python train.py --encoder_norm="layernorm" --encoder_head_dim=32 --encoder_patch_size=[4, 4] --encoder_positions="learned" --decoder_layers=6 --lr=0.0018 --warmup_steps=360
Rows from block 3 of the encoder of a small masked image model, named by matrix and row number. Rows with one number within an expert belong to one neuron, the router's apart. Each number is 50 + 15 x the weight over its row's rms, rounded and kept within 0 to 99. All counts start at 0.
Before each expert's rows are labels from the 100 images, of 14976, where the router gives the expert most weight on average: "responds to" is what is common among them; "peak on" is the class under the peak. Only what is clearly more common there than usual is listed. The data: Sentinel-2 satellite tiles (TerraMesh). In brackets: how many of the 100, against the usual share in percent.
# router: router (encoder.blocks.3.mlp.router.weight, 32x256, trained with AdamW), inputs 86-171
# up: expert up (encoder.blocks.3.mlp.up, 32x256x256), inputs 86-171
# down: expert down (encoder.blocks.3.mlp.down, 32x256x256, transposed), outputs 86-171

# expert 22
responds to: crops (74 vs 38.9); built area (69 vs 37.5); main land cover: crops (61 vs 20.2)
peak on: crops (53 vs 17.6)
router.22:72 60 58 58 51 45 37 44 37 83 53 62 45 32 58 41 51 43 43 48 40 64 66 47 35 71 30 35 42 30 76 50 24 53 59 54 46 26 28 45 43 56 43 41 39 69 58 52 45 44 52 67 88 49 49 29 42 40 62 50 69 56 47 49 72 38 52 70 44 64 34 49 38 31 28 73 56 52 51 40 27 39 58 56 23 74
up.3:38 35 78 23 56 67 70 66 52 63 33 42 58 65 45 41 36 29 28 54 40 43 47 31 48 51 28 45 48 40 86 25 80 44 53 70 11 59 52 50 62 39 34 65 52 71 43 35 42 75 47 56 09 55 57 57 49 58 63 55 53 20 27 21 14 61 47 54 20 67 18 56 26 19 44 42 45 36 36 63 56 57 49 38 64 49
down.3:67 36 59 49 58 42 39 53 41 37 44 69 83 38 80 37 67 63 71 57 30 48 63 49 57 26 41 49 54 62 37 30 63 62 50 46 58 60 56 66 67 18 42 60 31 52 46 44 32 46 64 71 24 44 59 52 40 26 80 39 24 44 53 60 65 79 43 71 41 65 54 75 48 52 36 44 61 50 41 58 50 50 41 27 35 47
up.4:34 64 72 60 60 32 46 68 52 62 37 57 46 49 52 46 39 45 42 56 44 42 39 63 45 44 74 25 62 77 41 34 39 24 64 68 50 43 63 32 48 61 47 24 19 34 10 64 30 57 66 59 48 54 53 56 32 57 50 03 36 56 62 70 43 74 46 59 19 47 50 65 55 47 61 45 22 60 74 58 72 34 74 63 50 25
down.4:32 35 69 52 74 49 52 40 45 39 57 52 49 46 64 48 62 44 35 43 77 45 38 55 55 42 41 48 63 49 41 63 69 22 37 43 63 48 44 24 51 51 68 28 44 44 53 62 53 68 73 32 16 61 59 58 60 57 36 61 51 42 57 45 40 17 52 59 30 48 56 40 21 37 55 53 65 51 63 54 70 49 59 41 38 46
up.5:53 67 42 85 35 35 46 42 56 47 36 31 59 59 11 58 41 35 35 73 62 23 51 58 62 48 51 29 35 46 43 60 63 61 36 54 44 19 42 46 85 67 40 56 70 74 55 61 50 40 47 55 58 60 43 60 24 41 76 55 55 46 25 27 42 58 38 34 82 52 66 59 49 40 48 62 27 55 58 75 51 57 52 59 29 28
down.5:59 23 73 51 92 47 42 32 47 29 38 35 65 39 59 65 57 64 57 36 49 38 58 52 35 64 53 76 48 69 53 71 76 81 32 76 31 40 52 56 61 45 40 63 61 60 60 37 40 56 24 65 54 37 32 17 56 56 50 47 72 56 51 60 26 36 45 67 51 40 39 17 40 55 27 83 70 49 54 58 36 62 69 70 71 54
up.6:28 47 42 27 79 53 54 45 37 49 70 70 60 29 48 50 58 53 43 43 65 53 70 50 75 30 37 47 48 39 56 26 37 39 75 47 36 51 55 33 51 57 69 82 46 71 50 41 40 49 47 66 38 54 56 39 50 48 39 64 48 92 52 38 61 64 49 75 54 82 27 53 44 31 52 55 54 50 24 51 87 55 32 43 43 58
down.6:78 57 42 46 39 49 49 42 56 39 25 41 40 47 62 74 56 36 45 45 43 40 58 31 59 54 81 63 55 56 49 89 61 63 48 39 65 45 33 41 63 26 38 69 75 37 73 46 68 61 67 42 42 69 68 46 54 48 83 43 26 38 46 59 40 60 36 41 46 36 51 65 56 71 59 57 52 58 37 42 71 68 46 37 37 29
up.7:53 31 40 49 22 57 78 35 63 30 49 58 32 35 34 44 65 33 41 51 35 51 51 27 53 72 54 42 32 66 46 71 54 34 46 39 32 33 41 50 43 46 42 49 77 32 57 28 52 48 17 73 60 44 38 53 49 61 51 57 75 61 47 36 52 40 59 52 73 56 75 52 72 73 35 54 41 67 63 09 66 76 45 32 36 54
down.7:55 69 81 45 73 56 73 66 37 64 47 52 25 57 38 50 37 70 71 62 59 66 43 40 38 58 51 68 46 28 29 30 48 46 50 19 49 56 53 59 63 63 32 55 34 75 73 71 29 52 61 67 35 49 57 52 53 44 42 75 53 50 22 26 36 39 61 17 47 64 12 20 36 62 40 45 41 58 38 42 49 14 38 46 57 50
up.8:34 49 66 71 41 41 57 54 71 49 53 51 43 52 67 54 02 50 27 40 41 67 28 68 55 65 37 45 41 36 41 23 58 71 52 43 37 49 58 47 39 85 46 52 37 64 39 35 40 78 43 68 15 52 31 43 68 46 89 31 43 34 38 68 37 66 55 54 63 58 63 57 48 45 42 39 41 50 60 25 33 76 66 54 40 55
down.8:43 42 42 61 56 64 61 44 63 52 40 40 62 40 48 60 91 52 51 52 63 48 54 47 36 57 46 52 56 42 39 74 37 38 80 29 61 60 76 52 38 16 52 53 49 54 64 69 78 27 32 34 67 34 51 72 49 39 53 33 60 48 35 19 84 47 40 52 54 38 67 51 74 27 24 58 38 30 57 48 42 00 44 52 48 56
up.9:50 53 46 55 68 33 38 48 75 47 65 56 40 29 38 55 37 42 50 55 29 20 41 63 47 58 79 33 45 44 39 72 37 34 50 24 40 49 41 30 25 52 47 40 59 77 51 53 70 61 46 48 56 70 62 43 54 76 37 51 40 55 48 64 63 40 45 45 31 51 82 65 56 42 42 63 24 33 63 32 59 35 49 58 25 54
down.9:65 17 35 26 29 67 37 62 60 57 26 46 56 41 57 47 51 63 71 46 72 73 65 59 40 35 46 71 54 44 50 49 44 20 46 66 62 60 30 30 64 21 20 32 39 41 52 21 89 49 49 17 48 41 53 52 58 62 62 40 40 57 66 71 40 39 74 57 52 21 27 71 58 47 34 60 65 49 49 70 40 66 39 52 86 65
up.10:53 44 60 73 52 41 64 42 57 67 35 41 25 60 35 44 66 48 68 46 32 51 53 60 52 47 62 38 29 54 69 32 47 36 71 08 47 59 47 24 30 52 44 37 43 47 60 63 53 67 39 46 61 36 41 48 32 49 49 40 30 45 62 64 30 48 63 39 40 58 47 41 33 57 37 71 52 57 33 46 89 58 56 74 52 43
down.10:52 41 46 63 47 64 80 63 39 47 55 60 55 39 50 22 49 42 51 62 38 62 51 78 56 60 52 44 35 47 46 30 42 34 27 45 51 44 42 25 40 57 40 62 39 48 39 51 54 77 42 46 72 43 59 78 59 42 76 51 37 53 45 50 39 66 44 40 53 62 52 76 62 16 48 32 29 70 41 33 24 46 29 44 84 67
up.11:61 75 73 57 43 54 88 54 18 40 37 49 53 35 75 44 54 40 39 51 27 68 51 52 54 42 49 51 84 60 62 53 49 18 36 79 15 21 45 50 58 34 35 12 46 63 57 58 41 74 62 66 41 59 59 52 29 50 37 49 53 35 40 27 35 30 44 60 65 50 53 45 37 44 51 56 34 26 31 26 48 40 55 52 52 52
down.11:57 64 54 14 63 35 56 42 49 61 23 52 55 55 45 64 47 54 31 63 32 44 50 36 67 71 55 51 68 62 37 38 50 63 63 52 65 51 55 62 56 58 40 68 35 78 27 66 47 33 52 59 54 66 72 49 30 59 31 42 28 52 59 34 52 00 08 71 44 55 66 60 31 44 51 53 23 36 78 38 50 49 35 68 33 21

# expert 5
responds to: snow or ice (73 vs 20.6); main land cover: snow or ice (53 vs 14.6)
peak on: snow or ice (54 vs 14)
router.5:84 31 36 33 46 46 57 77 60 30 53 24 40 48 75 53 67 62 56 37 32 32 41 50 32 71 64 75 50 62 79 54 54 24 34 55 76 44 62 71 48 66 36 21 51 45 38 59 72 26 55 69 39 52 46 67 54 41 49 52 43 56 67 58 31 63 52 49 63 23 46 60 50 72 44 64 49 47 41 45 60 76 26 61 30 57
up.11:49 32 53 17 66 66 55 70 75 53 24 53 49 59 40 23 58 57 50 40 59 72 20 42 52 53 57 45 52 45 39 32 58 43 57 80 54 25 43 53 52 59 61 24 48 47 46 77 60 06 63 40 63 34 46 60 53 59 42 66 37 75 59 79 44 50 32 44 63 46 66 54 41 50 36 73 56 57 58 48 60 60 29 49 32 56
down.11:27 49 66 60 43 27 41 62 38 55 70 69 51 39 73 50 53 71 55 86 69 55 74 65 75 39 50 08 40 66 30 45 56 52 51 38 53 32 74 41 50 36 53 42 78 67 56 33 41 59 30 33 41 55 52 53 84 42 48 27 31 48 71 39 54 58 69 34 46 58 59 59 38 63 54 36 34 64 40 68 41 32 57 66 83 25
up.12:51 34 55 32 62 42 58 58 42 53 42 56 69 50 53 58 56 18 39 43 61 53 55 56 51 53 46 45 30 39 64 52 59 66 48 47 73 99 32 77 66 65 40 81 50 48 31 64 67 44 46 55 79 53 58 52 63 42 37 44 53 64 63 59 61 76 64 25 65 67 42 52 49 25 56 42 60 58 53 54 27 48 54 57 40 62
down.12:45 36 69 54 50 51 53 69 58 07 62 49 54 63 68 58 52 38 71 49 51 35 76 63 46 39 13 30 50 66 34 59 28 17 46 64 76 56 71 45 68 41 54 63 50 41 36 61 58 41 72 35 53 30 61 63 65 56 70 33 48 56 45 30 42 39 31 54 56 54 25 56 52 56 19 18 59 36 58 54 65 48 45 57 51 72
up.13:39 28 67 34 51 59 76 49 72 41 58 37 56 70 48 36 45 46 53 43 63 22 32 49 42 37 70 58 35 54 45 64 65 44 52 38 62 30 68 41 24 49 47 50 45 55 36 49 57 47 59 53 47 48 45 56 11 64 28 71 55 57 57 73 32 68 39 36 67 11 26 33 65 73 69 55 62 59 70 58 84 45 59 56 54 52
down.13:88 66 18 66 55 50 56 47 64 52 24 53 48 59 48 29 53 57 53 42 59 64 54 53 30 78 74 42 42 42 41 67 46 56 32 58 58 60 47 58 45 25 88 70 51 62 34 56 49 30 52 57 33 65 30 68 27 62 43 53 46 60 67 45 54 81 38 43 37 33 55 51 51 32 20 54 30 67 51 22 53 49 50 50 54 51
up.14:63 28 44 65 77 67 47 48 56 40 44 44 62 78 82 59 62 28 43 61 39 35 58 75 57 62 49 61 41 49 27 53 48 47 30 54 70 52 27 52 50 58 26 55 53 48 48 48 73 38 38 25 55 50 41 52 42 64 57 87 42 36 33 46 46 26 39 37 68 42 63 48 42 51 47 30 63 43 64 31 45 38 55 66 65 71
down.14:30 30 40 80 48 54 60 67 72 52 41 54 43 59 56 52 38 48 42 49 39 24 63 34 29 56 29 34 36 57 42 47 58 61 55 91 69 37 63 32 38 43 56 51 38 30 62 63 62 35 39 42 71 44 62 54 65 32 62 67 41 39 61 56 37 39 55 22 66 00 71 51 51 67 64 49 57 43 54 44 56 39 44 46 50 30
up.15:43 34 56 62 59 65 47 41 59 60 43 36 41 47 35 76 68 34 33 45 53 78 62 60 29 41 54 60 27 26 47 44 41 35 37 40 44 42 31 57 56 25 61 37 45 52 23 31 37 51 44 61 51 59 64 54 43 41 53 41 79 41 60 29 38 53 51 81 43 52 52 39 32 47 58 33 43 64 40 81 31 50 64 88 70 52
down.15:42 38 68 72 66 58 45 80 62 33 44 36 50 64 67 50 60 50 49 34 57 42 50 51 53 76 60 49 43 28 22 41 48 47 70 35 49 42 72 70 59 43 50 37 49 42 72 47 50 56 32 78 49 38 09 53 61 76 58 49 47 68 56 59 34 70 68 52 64 47 23 57 55 45 56 62 46 41 44 56 00 34 43 23 72 50
up.16:44 53 64 40 73 31 18 38 61 57 42 51 35 41 53 73 48 54 55 46 63 45 61 53 34 56 74 35 53 26 32 46 24 76 40 58 72 37 67 54 57 45 76 56 34 51 55 57 53 35 44 16 51 46 41 43 42 51 42 64 47 54 34 61 65 54 41 54 61 57 51 57 47 40 43 45 50 70 59 40 33 61 67 38 64 47
down.16:44 29 57 53 20 45 49 68 73 62 67 59 44 46 70 59 40 90 81 49 58 47 66 51 44 45 10 35 65 66 47 53 42 41 51 50 60 49 75 38 64 23 27 22 55 48 43 59 71 36 55 56 65 64 63 45 56 40 30 67 26 43 35 57 63 26 57 44 45 31 32 43 40 15 59 44 61 40 60 51 55 48 24 14 65 40
up.17:64 65 51 10 61 48 67 71 26 64 44 43 79 58 57 29 45 52 52 44 45 40 45 87 31 55 83 70 64 62 47 45 58 32 41 58 65 46 24 70 79 41 12 50 50 40 47 68 63 64 32 62 61 38 37 54 39 71 51 46 49 63 70 50 66 53 35 55 53 32 34 27 61 56 47 65 36 30 30 73 42 35 38 53 43 67
down.17:66 54 84 61 46 50 38 31 25 40 90 51 57 33 32 64 54 70 72 56 44 14 33 87 60 38 34 32 35 14 60 49 57 62 30 57 47 63 77 57 61 50 31 69 50 61 52 47 47 33 49 59 50 37 64 55 37 61 71 55 47 25 34 57 29 45 49 25 33 44 47 42 40 57 27 30 38 58 56 49 69 50 30 57 60 64
up.18:65 45 79 63 67 40 57 47 26 40 40 45 61 35 57 30 43 49 60 44 18 72 51 26 45 65 15 67 52 33 36 47 44 31 45 51 43 66 28 70 24 54 38 48 54 19 51 54 41 81 69 18 51 61 54 74 81 53 39 26 52 14 32 18 56 56 53 74 43 55 55 48 50 40 43 43 67 48 44 53 56 52 18 52 30 73
down.18:37 54 48 69 36 38 46 63 44 39 51 27 52 39 40 68 72 71 48 10 49 39 52 53 49 33 32 50 66 68 52 65 47 42 54 42 75 40 57 50 59 51 42 65 20 55 51 49 37 48 49 64 69 44 62 50 49 64 69 46 73 27 32 61 56 47 10 59 93 52 20 37 21 40 47 26 52 58 49 71 69 58 22 35 62 71
up.19:29 54 58 52 76 45 22 70 66 45 72 60 58 42 56 48 23 46 40 56 62 41 45 22 69 64 65 55 36 64 42 42 57 64 56 63 32 48 31 56 37 54 59 37 26 39 79 87 40 20 53 32 42 43 59 64 72 84 55 39 49 55 63 29 49 34 48 49 43 53 40 47 36 73 68 41 40 45 47 36 52 56 52 38 67 49
down.19:38 44 83 46 25 31 12 51 53 76 37 73 24 35 36 33 62 51 34 54 40 34 46 54 46 29 54 57 43 66 34 38 41 57 56 48 52 67 41 58 44 40 45 42 44 39 58 57 61 82 55 63 65 54 36 48 67 48 47 58 78 58 60 63 43 61 19 47 29 30 49 71 19 53 77 53 42 76 38 23 42 47 57 83 66 34

# expert 28
responds to: main land cover: rangeland (50 vs 20.4)
peak on: rangeland (49 vs 22.2)
router.28:42 59 65 61 46 36 53 51 55 47 56 63 38 66 55 52 23 65 55 67 40 26 42 53 37 58 41 41 58 56 54 34 76 54 49 53 59 45 28 47 14 29 41 33 70 38 50 52 30 32 48 53 74 65 32 79 53 55 65 68 54 43 58 60 40 47 27 65 49 60 33 67 32 32 49 30 50 50 63 44 61 78 63 43 23 50
up.11:36 58 66 56 48 52 33 57 43 72 50 38 62 58 40 68 46 25 55 55 59 34 34 56 32 46 46 37 52 63 34 72 34 46 96 53 24 57 62 29 36 32 48 42 59 43 70 42 50 33 53 66 69 44 64 49 31 61 60 36 69 54 59 43 09 55 57 61 65 34 64 47 48 50 36 50 37 34 31 26 60 36 21 51 64 41
down.11:40 63 42 64 47 39 44 46 81 64 59 43 35 47 36 44 42 46 24 68 51 78 49 65 21 41 54 29 24 57 41 79 60 65 34 43 48 47 54 61 54 73 74 26 64 53 73 59 54 32 39 51 60 31 59 29 25 42 47 23 39 58 61 68 60 47 52 74 42 53 42 49 42 58 60 75 39 50 74 82 32 55 40 70 46 23
up.12:58 51 26 18 49 55 42 56 36 63 73 48 51 44 74 54 62 33 36 64 51 27 45 40 36 58 34 53 55 53 62 48 50 68 52 31 56 58 54 57 23 70 72 58 41 63 46 31 50 65 62 11 40 37 34 61 68 71 58 35 54 28 65 58 61 53 48 37 56 44 76 43 38 52 49 58 45 56 51 58 41 67 59 58 23 62
down.12:23 44 32 41 61 46 24 55 26 20 52 82 52 61 55 45 55 33 38 55 54 62 27 45 33 74 60 26 46 66 65 64 29 37 39 29 53 50 34 31 75 62 28 77 26 45 49 44 44 46 42 65 42 59 55 58 23 67 39 41 20 49 20 46 44 49 32 65 43 73 38 41 70 51 43 39 42 51 63 48 52 23 19 33 46 93
up.13:66 61 46 58 52 53 54 24 59 29 27 37 44 44 38 38 46 43 91 57 51 50 39 48 42 22 56 43 32 67 37 56 53 43 52 50 51 58 65 41 71 30 34 14 50 39 41 46 51 72 42 39 45 11 42 40 55 56 52 75 69 42 86 49 49 71 57 51 36 53 55 45 36 47 56 34 69 66 31 56 79 69 38 48 57 50
down.13:32 40 18 48 46 35 40 58 61 57 62 65 39 52 54 48 47 71 61 36 48 62 69 62 26 51 35 57 28 44 60 34 62 34 39 56 54 41 67 75 52 46 50 38 58 53 63 69 43 38 66 27 37 53 38 26 57 60 30 62 48 72 41 64 80 51 63 45 71 58 55 47 48 43 70 48 40 30 83 81 59 27 54 40 35 60
up.14:54 59 67 48 64 50 37 69 58 63 48 65 40 54 50 52 26 55 63 52 30 75 65 38 56 62 46 62 52 50 32 60 32 39 12 34 59 31 43 24 38 50 85 65 52 59 72 50 33 71 39 31 51 61 62 06 47 50 41 71 40 51 71 58 59 39 48 41 57 79 46 65 34 53 55 62 58 86 57 48 53 31 42 31 57 51
down.14:50 55 37 26 46 35 14 52 30 50 46 59 58 50 53 51 61 56 41 48 60 42 56 48 80 40 19 33 76 23 51 49 51 51 59 50 27 33 78 56 64 56 48 64 52 60 34 54 37 38 44 50 36 59 53 58 60 62 60 61 39 68 50 29 57 62 53 46 60 92 19 66 51 52 56 59 51 71 45 46 75 13 41 36 53 63
up.15:50 54 57 57 77 57 44 59 77 47 63 63 65 16 66 49 46 76 38 53 39 57 41 65 20 67 55 51 51 34 30 67 48 43 60 57 60 58 50 50 38 41 40 54 39 42 22 56 52 53 58 48 65 34 63 34 59 54 74 32 68 74 59 51 51 25 69 36 29 43 49 42 47 36 52 29 39 64 47 73 12 46 60 67 36 44
down.15:52 44 52 40 55 49 50 41 75 42 51 46 56 65 47 44 55 29 38 33 39 54 54 55 50 11 70 62 34 50 75 57 36 18 55 92 56 48 42 50 71 50 67 40 71 70 38 36 26 63 37 55 68 80 72 34 40 59 50 42 50 72 71 49 61 56 44 48 54 68 20 62 70 92 53 54 66 41 42 62 66 38 67 44 49 49
up.16:22 66 44 70 57 30 47 18 57 77 62 60 35 29 90 65 45 57 62 55 14 47 68 44 46 66 51 43 67 05 33 58 53 53 45 41 33 57 43 69 36 23 54 43 66 82 40 39 66 33 57 41 71 31 47 39 53 43 52 40 48 27 44 45 66 26 67 52 44 57 76 39 37 47 47 70 40 81 50 46 66 45 61 42 55 36
down.16:19 26 40 60 40 67 49 54 47 34 54 62 61 44 28 79 50 55 26 61 54 61 57 56 46 45 55 59 64 53 59 61 22 55 49 45 67 72 69 65 40 46 46 68 44 43 72 44 47 58 32 44 64 47 50 42 51 51 59 56 44 90 76 37 24 43 61 42 35 31 44 45 72 69 23 37 53 40 94 34 44 59 55 63 42 45
up.17:41 35 62 30 75 42 80 37 71 67 55 47 46 54 64 34 11 48 46 54 45 70 45 33 60 75 22 47 68 42 35 44 56 57 54 40 40 76 27 73 63 42 29 50 69 57 73 49 21 55 41 46 76 57 63 46 66 38 66 54 74 39 44 63 76 57 45 29 54 58 64 53 26 50 64 62 62 55 59 36 51 58 34 52 79 47
down.17:27 55 69 68 29 07 45 47 30 16 54 48 60 76 33 54 64 62 61 28 63 52 52 52 19 54 37 57 59 52 63 68 39 43 45 58 46 52 61 64 37 46 48 57 37 60 57 47 62 38 55 32 54 28 59 37 44 50 51 68 33 65 47 17 23 69 47 66 47 50 36 62 74 65 20 42 57 75 54 64 53 71 39 34 72 73
up.18:32 40 33 52 50 51 56 33 49 46 39 57 58 57 68 73 37 30 40 56 39 50 45 40 46 74 71 31 48 58 28 58 72 83 57 58 50 51 49 49 26 69 58 68 60 74 41 70 37 73 69 37 65 50 45 67 43 32 50 84 42 71 42 50 21 52 72 21 48 59 46 57 51 53 55 32 46 55 58 41 39 22 58 43 49 46
down.18:45 58 27 63 55 44 50 73 66 50 56 49 65 54 35 26 34 28 47 47 19 62 17 68 47 42 58 52 26 68 34 63 41 40 56 50 52 26 38 36 44 64 54 29 41 28 47 56 39 46 61 56 42 48 54 57 33 47 40 27 23 57 66 35 51 34 45 99 53 46 51 63 50 46 55 56 60 46 39 62 59 37 42 43 58 40
up.19:69 37 57 36 61 62 62 44 41 62 89 38 35 36 61 79 11 57 21 41 66 76 39 43 62 41 45 25 64 35 25 29 47 60 46 31 78 39 37 54 59 46 38 26 61 54 41 66 41 43 28 42 42 65 35 39 73 49 36 51 70 48 53 63 65 44 70 49 74 60 45 55 54 63 71 62 63 66 44 64 68 60 42 51 36 45
down.19:66 64 46 71 41 64 69 60 83 14 44 53 45 57 47 57 80 54 48 48 53 62 55 68 16 76 58 75 46 31 68 39 49 71 45 35 14 62 26 68 53 39 70 64 47 45 48 46 61 38 65 33 26 42 35 38 50 45 33 63 49 41 42 53 38 61 64 70 54 70 44 34 49 46 56 25 41 32 15 29 30 55 40 19 63 55

# expert 14
responds to: main land cover: crops (47 vs 20.2)
peak on: crops (40 vs 17.6)
router.14:61 42 75 39 38 29 33 49 25 43 68 37 45 50 38 49 52 49 48 42 28 25 56 47 42 46 73 46 53 58 70 59 83 52 41 36 66 42 21 57 48 22 58 43 22 18 37 63 46 41 49 49 66 49 50 36 54 59 77 30 51 51 77 58 73 38 46 68 54 46 55 70 24 41 42 42 30 32 38 52 55 45 50 65 48 56
up.11:79 57 64 52 44 48 38 71 49 42 34 22 58 66 59 16 37 42 73 80 71 41 45 54 45 54 49 62 59 69 64 58 52 46 58 55 28 54 72 52 61 35 45 57 56 26 28 43 56 25 58 34 16 41 36 62 57 69 52 46 53 50 19 45 36 60 54 50 46 53 57 52 68 24 26 65 26 68 60 42 88 56 65 11 55 56
down.11:48 67 51 36 22 53 31 44 41 48 56 72 87 30 55 27 74 22 62 69 45 63 48 52 52 44 51 56 40 58 61 70 51 39 65 74 38 75 39 52 75 38 61 81 31 43 58 33 22 28 66 72 56 62 68 59 70 65 57 30 55 52 54 51 56 57 58 43 38 53 54 41 40 63 48 56 56 87 54 36 54 48 34 52 38 72
up.12:55 41 58 38 56 43 70 44 38 51 44 34 61 52 39 71 55 51 70 80 44 51 37 01 73 81 54 30 31 67 29 21 26 47 51 40 47 61 58 16 31 54 67 49 46 45 51 27 50 77 21 52 55 73 62 70 22 60 29 59 33 52 42 52 21 32 53 44 15 29 53 74 48 49 49 34 77 55 66 64 47 45 34 19 94 46
down.12:44 64 63 49 71 63 62 37 56 18 51 52 55 24 55 41 61 68 61 33 76 78 48 59 54 32 51 60 66 65 55 43 35 53 44 41 48 53 53 66 48 61 28 41 23 28 44 61 29 07 56 57 51 61 51 23 53 37 40 69 79 25 30 35 29 61 76 63 66 33 68 67 37 57 29 38 45 61 32 49 42 31 49 39 24 62
up.13:48 63 57 48 83 32 46 68 32 57 56 47 62 76 42 34 29 57 82 91 59 24 31 51 44 72 45 69 54 52 59 43 26 44 62 48 58 68 78 49 29 48 64 75 42 49 41 47 37 63 54 48 43 54 49 25 51 50 19 22 44 48 33 47 47 50 44 60 49 42 33 76 33 24 31 28 57 47 61 48 53 44 61 33 24 68
down.13:38 58 55 53 65 39 60 43 58 50 63 86 45 32 49 56 69 34 66 40 40 58 51 22 56 54 55 42 18 45 52 58 61 33 68 40 39 60 49 45 58 31 00 41 31 40 56 64 32 80 59 48 45 61 79 49 39 68 44 48 81 51 76 55 42 91 50 54 40 41 50 51 29 40 44 48 27 55 34 43 40 58 35 51 65 70
up.14:10 42 50 81 75 73 55 36 40 66 58 63 45 20 52 71 74 40 59 63 56 90 27 65 55 81 31 62 30 24 48 54 77 43 66 49 39 61 59 61 55 59 53 55 51 42 53 55 50 21 42 52 59 44 75 53 87 54 29 50 47 37 27 47 11 52 53 53 33 68 40 66 45 26 45 32 32 61 23 21 58 29 81 45 41 59
down.14:45 53 64 31 56 74 50 41 36 59 60 64 36 67 62 72 19 55 20 56 48 76 45 26 24 44 48 28 50 42 45 54 53 61 21 27 53 36 50 35 38 60 61 48 68 54 49 47 42 53 51 44 22 54 51 44 40 40 47 66 63 69 78 73 34 50 53 69 59 74 67 54 29 58 42 60 47 31 52 70 76 33 53 45 46 26
up.15:51 46 49 49 47 21 24 41 47 41 51 53 70 47 77 42 39 19 65 54 43 48 43 25 46 73 26 53 53 41 47 55 54 45 62 45 19 35 75 66 41 57 45 23 65 34 63 44 48 47 57 55 57 65 45 47 43 47 45 36 67 44 51 39 70 70 60 25 63 54 42 63 48 82 57 65 76 34 50 49 69 60 52 49 43 58
down.15:52 43 31 62 53 68 61 54 51 49 73 30 48 51 04 68 74 30 63 44 28 49 33 35 47 39 64 40 52 46 49 34 41 51 58 51 68 62 19 49 21 46 51 53 54 59 51 39 49 70 58 58 43 40 59 58 31 65 58 59 53 39 48 32 82 45 55 33 76 81 54 55 23 27 48 60 35 68 55 70 30 47 44 59 51 17
up.16:29 54 36 51 49 55 35 30 73 70 34 49 74 54 49 56 41 50 37 57 44 26 50 47 43 57 38 61 48 43 19 79 59 47 49 39 55 54 62 51 70 28 54 53 66 62 50 57 20 76 55 51 56 43 45 50 16 34 75 36 45 34 51 41 28 60 62 36 46 43 65 61 32 63 57 25 32 67 52 36 67 67 37 75 70 12
down.16:52 56 20 44 46 53 42 45 70 54 73 52 38 50 55 47 65 67 71 20 48 58 66 68 35 48 58 49 60 41 24 45 60 44 43 37 45 51 52 58 37 35 37 50 22 44 40 55 55 33 37 52 45 45 53 54 42 39 46 69 56 58 47 46 85 43 52 71 48 28 39 47 67 72 57 43 44 62 27 67 22 41 79 59 14 57
up.17:39 47 73 71 36 56 41 17 60 53 54 45 48 16 48 47 57 19 59 69 41 84 50 94 79 60 40 52 30 46 42 45 60 62 36 59 61 42 50 47 59 43 53 73 63 58 54 31 29 73 52 39 47 55 26 77 77 43 46 35 56 29 39 48 56 28 76 58 30 29 80 55 19 54 44 41 59 61 33 36 49 38 51 50 54 29
down.17:26 42 75 53 54 79 23 43 43 57 50 71 48 51 82 75 34 25 48 18 39 51 37 34 37 58 64 51 46 54 44 26 53 20 60 36 40 43 51 12 58 57 64 45 69 38 35 55 61 49 60 62 78 40 53 37 19 37 32 63 57 67 65 38 43 61 48 57 67 61 28 55 52 62 57 42 49 42 25 71 55 37 72 45 28 47
up.18:53 49 57 37 62 67 45 33 50 71 52 36 61 28 63 70 95 56 41 47 68 39 58 40 73 89 55 22 69 39 42 48 52 73 19 55 75 44 49 49 65 65 58 41 63 51 36 48 61 67 30 28 32 47 54 42 35 77 37 44 60 55 45 43 63 47 51 30 49 58 79 60 44 34 56 47 39 34 25 62 56 51 69 43 57 46
down.18:36 59 18 38 52 61 65 49 54 72 50 40 42 39 21 71 32 28 36 44 40 51 74 42 72 65 74 62 63 49 50 52 61 36 24 51 51 56 80 49 57 55 41 66 51 48 36 68 58 28 36 56 42 47 41 55 81 21 46 43 43 33 50 54 40 57 62 65 51 49 53 62 43 61 55 65 47 29 72 35 71 40 57 73 48 44
up.19:57 27 57 37 49 34 46 40 36 32 61 87 48 13 86 61 58 55 29 35 63 56 50 54 52 33 63 58 64 31 61 69 75 46 38 67 41 52 30 28 80 41 47 60 79 20 20 69 64 67 34 45 49 67 48 38 72 41 59 48 55 18 63 37 80 63 44 37 59 28 64 67 30 33 57 33 34 48 37 85 38 72 43 60 26 53
down.19:36 48 55 46 74 77 68 67 45 31 49 30 57 58 55 76 52 44 58 75 43 35 48 73 57 55 36 79 66 31 58 39 55 56 39 51 37 47 47 55 47 39 37 86 33 61 51 41 24 52 21 66 33 44 46 68 90 44 45 46 70 49 35 42 45 59 49 33 40 77 51 44 30 39 63 51 50 63 34 58 26 47 56 41 65 58